From a checkpoint of a small self-supervised image encoder.
Model: norm rmsnorm, width 192.
Training: 9000 steps, batches of 128.
Data: trained on photos of arthropod specimens (BIOSCAN-5M), 97500 training examples, 11.8 epochs.
Rows from block 8 of a small self-supervised image encoder, named by matrix and row number. Rows with one number belong to one neuron. Each number is 128 + 24 x the weight over its row's rms, rounded and kept within 0 to 255. All counts start at 0.
After each neuron's rows are labels from the 100 images, of 14976, where the neuron reaches its highest value: "strongest on" is what is common among them. Only what is clearly more common there than usual is listed. The data: photos of arthropod specimens (BIOSCAN-5M). In brackets: how many of the 100.
# fc1: MLP up (model.blocks.8.mlp.fc1.weight, 1152x192), inputs 96-191
# fc2: MLP down (model.blocks.8.mlp.fc2.weight, 192x1152, transposed), outputs 96-191

fc1.204 [150  94 132 121 104 131 119 145 136 109 136 121 122 120 142 131 134 115 143 129 139 185 108 176 154 161 150 116 115 167 120  84 166 123 115 119 114 112 153 174 170 139 133  99 143 129 127 166 140 160 132 134 128 140 121 125 159  99 126  86 134 136  96  98  72 152  89 138 151 122  75 126  91 108 125 125  82  77 100 129 123 147 128 161 115 114  90 112 109 101 120 142 107 130  85 139]
fc2.204 [116 175 148 111 118 133 160 135 156 116 125 117 137 152 137 137 127 123 107 119 106 100 139 104  78 109 125  84 143 110  95 150 121 138 142 145 149 114 105 137 103  71 117 161 114 114 126 127 141 123 129  95 118 130 168 115 143 163 117 187 107 101 174 165 159 119 156 166  89 150 134 145 134 125 118 134 165 130 107 173 169  95 148 109 125 143 108 137 128  98 139 143 127 156 173  85]
strongest on: order Coleoptera (58)

fc1.543 [103 149 162 144 117 139 146 155 140 125 150 151 168 151 137 143 174 126 102 128 140 114  97 162  95 133 127 137 155 112  97 111 131 113 151 108 100 114 152 102 102 103 114 166 132 123 139 149  82 139 150 136 148 146 131 110 119 140 116 100 170 150 171 126 103  93 162 128 112  53 148 136  94 147 126 158 118 110 109 138 141 123 133 118 141 134  89 119 127 105 121 110 117  62 160 165]
fc2.543 [117 171 107 121 142 135 145 143 137 131  97  97 113 109 130 123  72 157 139 109 147 117 157 138  91  61  94 168 120 150 166 100 126 160 155 128 143 156 131 161 114 166 156 119 113  89 139 155 153 150  81 111 105 133 123 126 123 116  67 121  98 108  89 179 121 147 146 119 133 151 110 133 117  86  79 131 143 155 129 113 138 182  76  80  95 119 136 139 116 110 121 151 142 189 132 112]
strongest on: order Hemiptera (31)

fc1.116 [158 100 136  82 111 132 109 135 138 132 128 146 148 139 108 104 150 121  56  97 152  92  99 101 132 118 149 128 127 125 134 183 135 133 137 105 116 149 121  96 146 117 109  73 118 126  92 140 131 104 150 118 162 115 119  92 139  96 149  98 126 132 115 150 128 113 103 101 136 132 185 103 161 126 133 112 135 166 146 163 117 129 142  79 131  82 139 127 123 127 164 105 138 119 125 127]
fc2.116 [ 78 124 152 124 104 117 121 123 156 113 101 162 143 140 138 108  93 124 130 142 109 143 153 129 138 141 172 176 139 149 141  94 118 136 155  96  45 122 164  76 123 115 181 161 102 130 130 144 141 130 175 120  97 119 127 154 118 121 127 161 101 174 121 132 150 151 130 136 150 146 113 104 141 115 145 112 119 128 141 113 103 157 158 108 104 153 110 141 150 105 124 200 107 128 170 118]
strongest on: order Hemiptera (28); order Lepidoptera (25)

fc1.285 [148 147 181 173  94 161 148 128 138 106 166 158 154 144  97  86 108 131 129 162 140 135  83 112 125 178 148 152 130 128 127 137 161 105 113 106 154 107 123 140 117 172 103  98 128 128  94 118 173 175 151 138 151  91 142 120 101 149 102 133 100 137 128 128 126 124 114 107 102 134 130 134 130 107  75 159 149 116 123 111 112 123 107 160 107 102  95 149 142  96 128 143 132 131 149 146]
fc2.285 [ 93 160  96 127 179 114 132 178 148 133 126 130 127 115 128 164 112  98 158 165 110 123  85 114 123  97  84 157 144 142 128 161 129  62 145  78 131 149 147 156 114 123 112 101 135 100 151 139 144 124 116 151  91 140 166  96 122 109 155 100 125  97 123 134 127 125 156 142 122 129  91 109 104 136 139 110 164 101 151 107 173 129 101  86 133 129 129 123 129 119 116 142 135 102 146 147]
strongest on: order Hemiptera (30)

fc1.611 [127 127 160 158 125 159 149 125 115 154 111 122 137 104 104 201 147 113 102 123 128 130 111 107 141  83 122 180 108 150 200 137 100 153 132 137  97 118 115 109 115  98 162 131 158 109  61 113  91 116 163 130 146 119 114 118 125 115 124 120 156 133 125 122 125 151 118 164 108 135 135 106 118 130 150 157 108 118 135 150 128 116  97 116 119 107  93 122 131 119 172 120  78 141 170 124]
fc2.611 [139 181 102 152 140 151 109  62 113 153 131 126 143 163 143 121 110 137 177 156 126 110 148 162 125 161 151 121  92 133  97 127 100 154 133 113 133 121 163 125 151 119  73 115 143 139 163 109 106  94 113 105 118 105 146 135 153 126 107  99 125 141 141 138  63 122 152  91 124 134 191 147 130 145 125 104 133 106 149 122 126 157 135 141 138 106 120 143 137 148 118 156 131  98 130 136]
strongest on: order Lepidoptera (28)

fc1.268 [124 106 131 108 143 116 154 137 122 131  96 123 159 166 123  96 102 127  89 135 135 126 134 153 107 128 131  98 163 119 119 158 124 160 137 132 109 103 119  75 140 152 133 149 168 141 119 120 115 159 112 103 136 114  99 159 123  94 109 102 153 154 115 144 129 156 155 162 136 117 158 122 109 118 125 156 141 142  68 143 150  91 139 108 148  97 149 153 104  97 187 143 115 107 112 122]
fc2.268 [144 136 128 147  96 134  72 162 102 132 137 117 100 137 132 158 150 102 137 145 137  95  93 137 154 123 132 119 100 141 185 133 152 112 122 161 150 140 132 142 137  97 101 158 116 159 135 150 124  99  90 136  95 163  93 115 145 139 141 133 130 129 114  92 129 103 136 120 101 121  92 180 161 156 137 111 136 105 165 134 154  90 151 164 141 126 122  90 171 147 134 135 156 112 143 150]
strongest on: order Coleoptera (64)

fc1.540 [179 136 141 100 135 158 155  90 168 155 117 139 120 130 157 119  99 156 117 113 138  88  88 118 138 114 161 117  97 121 147 145 116 126 121 133 118 121 126 127 120 137 175 137 121 179 133 152 127 144 114 146 154 119 128 146 140 133 132 122 149 155 105  80 153  97 150 132 132 119 119  83 129 119 137  95 114 121 125 110  74 113 137 135 150 127 166 104 129 111 142 116 149 154 143 156]
fc2.540 [114 123 119 135 131 131 133 116 112 153 150 131 178 172 147 105 128 118 128 104  92 103 130 152 131 172 113 104 122 121  88 151 114 145 145 155 168 151  91 118 117 120  96 146 128 124 120 107 114 141  91 109 155 137 122 121 126 110 120 114 139  95 117 148 131 137 115 142 130 137 121 179 112  99 116 110  81 120 118 112 147 127 144 113 122 152 151 119  93 127 129 158 113  40  93 164]
strongest on: order Coleoptera (64)

fc1.734 [ 96 133 106  99 107 137 107  97 161 111 133 123 130 108 132 101 138 169  88 115  96 144 170 174 149 124 177 139 153 129 103 155 121 116 111  95 131 137  94 114 141 118 122  91  71 172 113 150 149 121 144 106 138 119 127 140 143 152 133 130 105 167 110 108 136 141 126 132 167 164  97  98 103 105 136  97 113 123 148 117 112 119 132 115 136 173 101 184  91 119 151 156 147 112 125 159]
fc2.734 [211 163 115 112 145 125 163  63 107 111 131 165 131 129 186 144 122 140 155 100 131 132 114 110 149 158 121 122 113 150 135 156 143 136 112 115 179 145 187 123 115  86 117 110 173 153 132 117 149 108 129 131 124 158 164 150 141  63 120 117 124 120 118 135 145 138 118 135 151 111 138 154 181 141 140 124 120 146  82 141 135 137  95 142 108 140 134  75 108  85 113 148 102 125 137 132]
strongest on: order Hemiptera (30)

fc1.526 [131 140 128 139 123  94 138 105 156 106 172 138 100 105 184 153 115 113 100 123 146 115 111 114  96  66  96 136 161 123 137 161 131 127 127 104 118 108 104 106 120  99 120 113 156 134 138 154  98 122  88 187 109 168 129  96 155 123 131 148 125 148 148 133 142  91 161 103 126 194 147 158 135 105 156 112  86 110 110 102 113 124  89  94 105 125 135 123 126 124 133 115  98 138 146 124]
fc2.526 [122 114 129 101 133 126 141 126 112 143 122 132 155 108 128 149 142 142 113 164 104 106 137 129 161 176 120 160 100  98 106 133 132 119 167 167 145 153 146 158 110 138 119 140  98 126 117 149 120 163 107  80 185  96 135 162 130 121 129 111 133 125 134 171  95 123 144 155 130  87 139  68 125 136 124 149 127 100 158 107 153 131 150 171 109 110 162 136 147 128 131 153 164 153 141 167]
strongest on: order Lepidoptera (29)

fc1.442 [ 93 113 151  88  93 161 131  64  68  90 111 139 133 143 173 121 127 137 133 141 101 123  74 143 103 112 169 109 185 147 160  83 141  99 129 118 122 130 107 127 120 140 107 103 117 104 118 101 153 143  89 142  97  95 142 126 134 162 145 150 164 119 134 123 135 132 118  85 117  90 170 123 115 118 123 126 164 130 113 179 113  85 106 151 100 124 150 124 110 169 141 154 118 130 134 192]
fc2.442 [140 125 139 137 140 121 130 140 120 117  92  86 162 175  95 163 101  84 114 102 119  94  89 170 163 114 115  92 129 126 137 153 132  93 122 114 143 116 129 179 100 139 112 157  87 102 134 132 154 115 159 106 126 146 129 132 128 123 138 137 117 169 152 116 143 114  96 140 137 118 140  80 100 163 101 108 106  55  90 146 109 168 139 102 119 141  80 100 135  87 120 176 147 133 161 106]
strongest on: order Coleoptera (52)

fc1.33 [129 149 113 108  91 126 128 124 162 161 107 162 102  95 120 132  97 154 149 111 140 132 166 119 129 158 130 156 137  80 153  98 141 142 118 171 150  98 165 112 161 130 110 136 112 138 154 116 114 127 110 146 112 145  78 175 152 138 128 116 145 142 151 139 132 162  89 118 148  80 154  66 148 156 130 121 105  99 140 140 125 131 150 100 148 106 116 130 128 128 137 166  95 105  82 162]
fc2.33 [114  78 135 121 110 117 111 115 120 131 125 133 126 174 112 119 158  97  56 149 109 122 139 110 152 105 135 123 137 178 125 146 111 100 108 102 103 110 114  97 109 106  97 151 112 166 108 147  70 164 117 134 112  89 129 137 114 140 109 152 130 117  87 104 121 134 110 120 107 125 145 158 144 113 137 150 177 116 118 118  93 149 122 118  65 116 159 117 124 135 107 167 131 108 131 106]
strongest on: order Hemiptera (37)

fc1.471 [107 124 102 160 157 143 132  95 126 114 136 132  86 128 130 177  89 147  99 171 138 126 129 116 113 103 116 171 138 144 137 145 127 167  92 147 140 173 109 124 142 146  98 105 113 131 107 142 144 144 126 161 109 152 122 100  98 101 160 156 138  94 145 122 147 126 146 135  97 151  73 132 131 112 145 116  89 117 142 135 137 123 107 108  50 127 174 154 130 127 148 170 133 167 129  90]
fc2.471 [121  78 145 121 165 126 126 112 126 113 101 146 167 124 135 146 129 171 116 126 159 117 150 162 126 137 172 157 115 141 127  87 152 132 152 137 103  95 117 136 105 166 123 134 131 160 125 139  88 140 122 136 140 116  84 174  99 138 110  99 158 128 144 156  92 136 113 142 144 120 181  63 105 132 143 164 100 117 127 105 138  97 100 128 133 118 115 133 153 134 119 114 125 143 150 131]
strongest on: order Hemiptera (31)

fc1.342 [105 102 177 118 133 161 115  93 106 137  98 111 127 159 128 136 141 124 126 174 145 164 149 173 131 131 150 153 143 170  97 163  82 119 139 118  87 120 144 108 172 154 116 118 132 144 149  98 150 106  94 148 152 147 128 144 115 140 148 127 117 136 114 124 146 130 108 132 123 117 120 115 108  83 123 147 120 158  94 110 107 131 103 139 156 163 107 176 100 199 112 113 113 141 109 159]
fc2.342 [110 148 133  79 105  84 130 143 117 142 122 138 100 120 167  97 128 102 142  93 115 110 183 161 102 144 135 112 118 103 169 136 167 107 140 132 137  96 130 177 110  88 161 111 149 149 135  98  74 144 112 107 108 143 143  92 120 113 125 150 113 135 132 121 136 127 118  99 153 146 134 166 164 110 133  78 116  90 179 107 144 131 158 171 123  70 146 121 142 104 128 143 100 130 106 130]
strongest on: order Hemiptera (30)

fc1.424 [174 118 159 163 150 120 138 150 101 131 150 109 138 162  96  97  89 116 133 122 133 181 127 117  79 122 155 115 128  62 112 132 145 139 156 130 146 120 113 131 150 125 117 183 178 151 141 153 123 105 151 139 139  92 156 108 106 136 132  79 185 154 115 146 100 112 151  87 115 133 121  96 125 135  92 155 169 132 138 149 108 150 114 135  89 116 121 148 101 123 100 131 143 135 143 144]
fc2.424 [ 88 159 166 113 142 124 151 126 132 111 157 177 145  95 154 153 132 138 125 139 149  63 142 121 180 143 168 119 140 156 167 132 107 124  85 118  96 110 133 141  72 137 129 113 120 140 167 126 108 165 127 124 133 170 145 138 132 153 144 158  95 105 141 126 129 132  92 143 128 137 136 150  99 121 135 104  81 138 150 123 132 113 151 165 158 164 111  85 132 118 170 119 127 117 122 112]
strongest on: order Lepidoptera (30)

fc1.243 [175 161  92 111 106 106 123 133  75 128 115 102 126 122 178 132 108 132 103 132 152 118 149  96 155 114  86 127  92  97 151 101 141 122 143 119  67 127 103 119 150  94 136 158 119 132  78 140 130  93 106 105 165 153 144 145 117 164 145 133 119 153 122 127 101 127 165 163 147 146 147 150 125 170 141  81 150 139 132  76 147 103 172  78  86 119 128 117 107 133 136 101 165 120 136 134]
fc2.243 [119 144 130 117 155 165 142 127 144 138 109 124 165 160 150 135 186 166 121 149 118 125 120 163  81 125 129 109 159 102 136 110 109  78 108 109 141  85 116 134 128 141 113 102 119 147 173 160 115 124  93 154 145 109 110  79 103  80 135 117 109 106 125 110 122 133 123 121 160 139 112 142 116  83  91 156 118 133 129 153  84 148 116 124 133 139 117 161 116  81 122 146 133 129 141 122]
strongest on: order Coleoptera (86)