python train.py --arch="resmlp" --model="self-supervised image encoder" --dataset="photos of arthropod specimens (BIOSCAN-5M)" --train_examples=97500 --image_size=48 --crop_scale_min=0.3 --horizontal_flip=true --translate=0.12 --rotation_deg=10 --color_jitter=0.6 --method="barlow_twins" --norm="rmsnorm" --norm_position="res_post" --hidden_act="quick_gelu" --mlp_ratio=6 --parallel_block=false --inner_norm=false --patch_size=[4, 4] --conv_stem=false --layers=12 --width=192 --projector_hidden=512 --projector_out=1024 --projector_hidden_layers=2 --init="trunc_normal_002" --optimizer="muon" --muon_scale="match_rms_adamw" --learning_rate=0.0043 --momentum=0.95 --nesterov=true --orthogonalizer="newton_schulz_5" --adamw_lr_other_params=0.0009 --max_grad_norm=1.0 --max_steps=9000 --batch_size=128 --epochs=11.8 --lr_schedule="step" --warmup_steps=450 --weight_decay=0.09 --adamw_weight_decay_other_params=0
Rows from block 3 of a small self-supervised image encoder, named by matrix and row number. Rows with one number belong to one neuron. Each number is 500 + 50 x the weight over its row's rms, rounded and kept within 0 to 999. All counts start at 0. Numbers have three digits each.
After each neuron's rows are labels from the 100 images, of 14976, where the neuron reaches its highest value: "top examples" is what is common among them; "patch colour" is the nearest of a few named colours to the mean colour under the peak. Only what is clearly more common there than usual is listed. The data: photos of arthropod specimens (BIOSCAN-5M).
# fc1: MLP up (model.blocks.3.mlp.fc1.weight, 1152x192), inputs 0-191
# fc2: MLP down (model.blocks.3.mlp.fc2.weight, 192x1152, transposed), outputs 0-191

fc1.318:492465468490555453514470467480431534546520422552552526489505492437505504526421449438448446590438477582500538481590548550603555530489562514484519507459509416459567462460538551503534497521504565515484449519578490408534546614512428470545456495420554506512479438552475533586491475430499439517475498486614502513556589543438399461459557583543530479543497486515495560525496529454536571583462449550565448397445476518489478403540556492541437514413524576539528528468470493491522458451450400434557624567529501482473531489578494506459504550474369595582496469460421525477539551525445431449
fc2.318:473557493526589586508487485458459479528488410476537528606500482503569520560440463502544517476599492515523578447523482420504457445551446476491559483554490521466439419429521411524468476555524431503388451482440511602472461364549556413459535467494505547524593511488533415480515534522552535476492605558488477552542429487538555475508522406471488490577557517489538547518529509406530341538475498509443514490444515408502513490474516522437548491517459512530509601507479464443536491550611424479475492545509453525466475455491449461490416399518510455435546585509602426538418470513536576576
top examples: order Hymenoptera
patch colour: grey; brown

fc1.622:563551570528469462582572468465471513417425450427533409469553499485520484440505505444496519536553469521572503554465480680477413499497490498517453417578489463467547606437543516560489547465493470503538420421638530521390567485579508609543472582553482534564490486519530503534545444482497518599546491449485484507468492445498480515598455490441473533510534526472445448509517502469517509473572576455490484541402468477436535431417527459426542518525488498492426488425485470549589533584474524535576477554513426491502511450480534555483611578493484434522503499518497457516602552588460429504
fc2.622:596440416599563415476441501548516489530526484482528506541495555562518507544547453443400540406482595452463563560502540389547555504544478493415535516565486567532466542509538439480551508479592579457544537556416571489538397602497545381502563507464516469413554480534435519422535486554530584464529544508455486456526492436531565434444572496456505493491516599484499524573554436524510497499528444566500559583527385435441479588463492551563539466457511581436551509504530535522436531475515440509438526402462506538470521492530554548502447406521493559546492456534533542458496501463484417521
top examples: order Hymenoptera
patch colour: grey

fc1.633:537547557525521534478522556543546551504489488505418500517541561450542487419461501473519476538526520534470419470456450539569538452557468525520469457438523430407452502497446415459487477476438490411516552502452515499536437537527520476534401552530424529555425527582403563479510560445530494468428494458493478435385442517416574555474484532559455495574517498492570521542408479462510540413530551504489437450465626491471488517461522452582511460450506504526550523507436498476395400459552479502447527489474425369492482490617490478526442482532556428510386463617530428414475492559605536563
fc2.633:506455472481488539496509468539520401458517484541569572423491373531497564419512494492520497533409480565508503514561503435459443534428493398530441494543568498535538564553569520463485521504450492538525494580534457545547493445518486496509526486565565528477496523510508518449576521535500445502666485420495522497559532432520500498567565482532558448496494472605545504500635529534535503537433434521511482558403503517494518526547455582463428438536515495438394482518531423457633622563484556512558535444570526481449477621483477495469437514485451463470527390508459513546435379568473466446
top examples: order Coleoptera
patch colour: brown; grey

fc1.759:527450518435521513497505566517431406545601471555522465405570465580517523539463446577458530488570453527612544514614471502585457477458443446424520493597420620481460441348495454395546427505422419476412453534470554459538455518498426483498474461501428557528486473494481589495431473479468502506554457500458522517535494542475527459532431436458464482524503541432414464625485500547486537512481485488416475496491543440498571537493576472568419523539491529519464577500459575530530427510536533519550466492537533493512429516495581458447499466515544485523495639461534484511535504565584454492
fc2.759:449533466519448439511496589452533540410424502515511414557460492624571610594497476515534559513507444474456529538419452511485461517465586500503465524518462474543453487513422526608451571499514567495490470456557433497532506516527584529444537530502602560498508558472517471602403564522505421531510561539566513460455509512515472497510427443500429583584516486513561555537525553514510541493508508457531548535497533604533491534492518568477570467470539465437479456545596543577573556497554385541457447577418467497533606440592478552528452502495463447502403466546571555566399501519494453548
top examples: order Hymenoptera
patch colour: grey; brown

fc1.698:424524494499550585465466475494447466581540422558609513493478537457453576482514531514494485439494609488501532486468562527472464472579464594626465498527559456424420451485511513548472482510496521460517570490552562566536485395499484439478435328527460598513476449541464458467497598507454486454576448504444453591535481465545551445479524472517528477465487485527426531557447604458587473511498525445481548485538434496505508475515553490625407546436541455556584514526553536474572512565443520526548445463514498538549464511461471499474526577550505513439604427473432369513476520560461505481
fc2.698:531528536486440492554597571423612524537567474437449475463425503504510461450513510378498471449543414482545483402473534469520509417493493535476603475560454513536473529463509482539526427500458512459446547527457406475465569456534495487520528514498504568606442479546434520512526490509495410620480425553461507487514508489392462438481523446511490519487438420478468512464502418542548469569527489552603485474381567475430443585472474588467492457530502520539422513476508490509489413565501520458526443573508528668514542486504450474407582413405485518514501500561447528508559450493580562515
top examples: order Coleoptera
patch colour: brown

fc1.457:483427410554608426504581507525552481467458521435413520529460548533474507548483546550504574561516424496520514546501448540454493465448417461538521501463385452416456534322497492495468500552495496550440499500586450398559481475427487604594516369592549458501536471534426541550496484499495517433551479501563525492594485560476425493465437562449471523506508477427474452556491474470536498603577449469491473519416560463466493510528523505452582504470537443517534350511516546471478494456517474423531454512451412467433530515478472410499540539504445551522465491523580490526450561551501552519
fc2.457:516473478482442489467496501469386537469458427522624413458522466606592575436536402508412495464497551524490544463527564450533487527540557553447495485559564471487491481562487492476513469503498510430512473514401555530464534512493541489549547564509570477410489488479685440414386522499563444549464551508449533483522477506454475451593503487554551542589504541507519508459479587459522513370445500519457552538543486392540531464432479451446470546575463563413459592438448446585588571563563477472516580497484539539529495465466457504473454491527509495498540510453444472516513488456488403532
top examples: order Hymenoptera
patch colour: grey

fc1.261:577492479552417445514442513560420531544466483511478533462518533547478538426458474420480478541491440520493566480530540448505426572516527447439482469512472448501519512447378568577493620591492437442461461514579487482552498562420516514494554510481529516499536513567486465498543534489524530481531371558553520451486523421612550500427471397373443558483434551466522535390551493552518476443367562471448484479517545436528497546542487496425469452476580394536549499531471505577520539556494477528523540550477404496489499521439525500527497476551550357533562512500540489487551507556539614572
fc2.261:492496441479537532453541490455439516473426519462407430427471508532509434582408465477542497570478458560505359560508494568495451549588471563566497516497515488501474525529611546531480470452606541619412528529506458543536597419562494425528527538493603557464490507464534405444495481449503464497469598436598530513534492462426557464492477573494501514526521482549487414510479482476535550550546393522617467536428530453432567501559599527532487517485517569464377468544521457547498488476555497490556438457489573486492548496583502470487503470420458524502561569460500426521436510458420446513
top examples: order Hymenoptera
patch colour: grey

fc1.302:498503501592479395465576545495413511498474450497590471503411499463456504430490534445531568551554495466521502524484565544525557521521419591381455452596467561446512506496483515547512533584495463523465446489618463572508482496473479456548583554605532513464518482487494434504560426524528525520500482548528537483462510532438566483446471531557450443577595473554478524465469556490481505458391551477469395596468563428483527509482542389411539510461546486630533490410450432531460526409584444480530440460493436515564597463537452480450511503564473464530553573495525409563528480457466499499
fc2.302:498476433480518422538504560533550416430495458553564540516593555568550381520488436452461512476586454576591451554444510462493428467528616528470534449457480468450476596497520490465600475426522471446474542538476518591454493582432457516542435450447474553504582462476596528411492567485501485485491599408523459468543540500542481470498537470399542508503548490570497489525447499451598462537507552382475547427503486481543452499557501559471520490443516615510528540495509574498496464478561535485575557500505566581586520530500505562567465384611458560515476563494567514493508497425507504515
top examples: order Hymenoptera
patch colour: grey

fc1.168:432587451441529498472529524533480462590534429538465555523613447559501452552509578561529500545426470504551466515541451523510570484497511546443537543564516539483495506548413423526465518582523529465553514466481531592429440495465516539630515465446378508503481480447423506420539554476502505463529418497592406513514512472507511594399490618615545463540591449458486501501484493490629478499503523461506552469513457573525568568519495512506442499492463383473531515494560497566528488505477522429438527612564459531548480425410451519529513461539465650474498489499541502485457546455513463561
fc2.168:483527506476533497476563509402629520428504476495567527547435535456552578540414474445455509487540518488497564384509496461459374452464422532569457432531500420457545417485605517514483502454432476454471521548487488477535557434538438418457507512563482514481490489555542481564501455536497520626548515475437545488500497506473447495558582496476468599580522535484466487516480434643439585517585438536502484548571533508449437440471466529530523543524516554554454524374424519443556518507496437451440517481404497542560506532448472534498509562525466560497501571451470550401576492585566473426
top examples: order Coleoptera
patch colour: grey; brown

fc1.51:490503550490530477500531434499462529460443513439521467416479497567616540466481539410474507514512517490505504563533485489511470581558528408505562492481417368476466436469434436518544390489520622589473477415556564566502434448462394486493587439466513477457616506454531498550512506484479505547533477527477461526424449515444537523483424530515437488474516490421502441566503519500488471467458545487359431466466506474455528570471589528499481468489540601492394437547525403609547388454562489356568498488441518505469573456504514492447477501547547505452553481530555441536539462512489523512
fc2.51:542555432484402486458573518565537523552455508567482562441665466553403489575454422532490483446521548430508525508514504563574473478504515519491518462456509533439496561506492508454532639589466419514540366550547492417476525546556462486491478627479550506466504403466521487493445534506499404419485578509541457502467531528587460535432529541536505559468446469529600487498551509516603593411499505543542565508510479463465509529444435461517508442381549479473514529485479559560453477480550459581475497513584588436505437472460501439507585525547457430542492537460477508564448478554506520501
top examples: order Hymenoptera
patch colour: grey

fc1.289:412575489467508549528422622539506507459525465528502538518473526542494539545384511451400500485420449403477460562459435487490511464562543483582501534498482454543417488505515533546464532408484496498560475510437494558459467501425508520543486608540557494494552591484455570460577510517502549464509466509468408572600471564449446559558472492533425505563476541577471558525440555402510404461527545563432503448449569567551474561513474389337481458514567468399499582498490552449460544481574545510528516543485521478553487472519435546500541494458526466550538424515474439498472488443411436493
fc2.289:560482449559460408466566380507530497528524528500518518465503486501507553410584580534504501529546474612557523436535552534544447525462409467522486555510495521494579429543475490526523441515499501469490502558502485461556551457577439511410530442506506473557551375528444504571394564548588403462516489480514516414459575461524469465502474521388559455473535501473515420463523438560466570508488441420536467500507456445421462456469454525638463476459489560564428504451489428544531521544383473482492476428457410460473526617450517453469491490530592489406519564508493557578537479563503455477
top examples: order Coleoptera
patch colour: brown; black

fc1.335:444520491568500534559496562523535528509488495545420503477458415380577528523495570460510468469529500506461435475452535562453463449525485450573547497529527549507374475378535441517476510529519400493443491473556476480476460521573491439483455444459529449543564534490557435484436579397544529616479354520506475482507537434537432441532495477478369444467511554410495513449553456527417539514463549546461456431430442527521543502462445377524553484511547518449485519483527536488479528448540576420458518535515503490534499499511483558494502458401475440455529424501399486508573421534566509644
fc2.335:612555498481463497455461469437525535476505481467551421494479524479542444480543477571477473497433382494482616539520473445526547564492492480439491474456502400520535443540579483433463423462533560477541527590462488409525586405481404576477500469503488541459475447383380493506582520587520469431543533453551498481418546509630519522566463491479602519616559469525449426533416548517516477553547487446469537505542477490465455528560450588516448510580480512510435462497420473582537482527491474481530500503419495521568455502449537510511563606531543523502427528508602481523477451476480497398
top examples: order Coleoptera
patch colour: brown; grey

fc1.244:425486479570542455533420537516503440507480500453524490587379589532474467532453503562541526528556581427549476493572552457455465577479541582437495425558478560451489467554420515452445511418515462428533406427618538466520486461449471518538402489510489422509476495463610423535472426501527531496499488493518439473528478512479484494540490539572490443558461497504468501450474502521492453587473448454516428512423540540440484545467528516596613472584484456533615475531502503424441534435537540517550629383525607428579519525518454568484496467520502559547524538517490503440532456516483473391
fc2.244:502530522391504445425584498518533482503509585539519536450501460483514536505506532417484506499463539496541608578486422498533525497570487428479539487463520587514449525491534509510505519632530454581416627520440550586476458602472507548519532477593473553538492531514449496454489431468462505534465549424427475526486450477558511506433534543505534548353565435436499471501415454475505484459540461528518595502539432450548495451548470512471431479452551505568508562411508454546535424509389434464367387525507414571457415448463522529494481444544481480464525467607489594496530519525504527508
top examples: order Coleoptera
patch colour: grey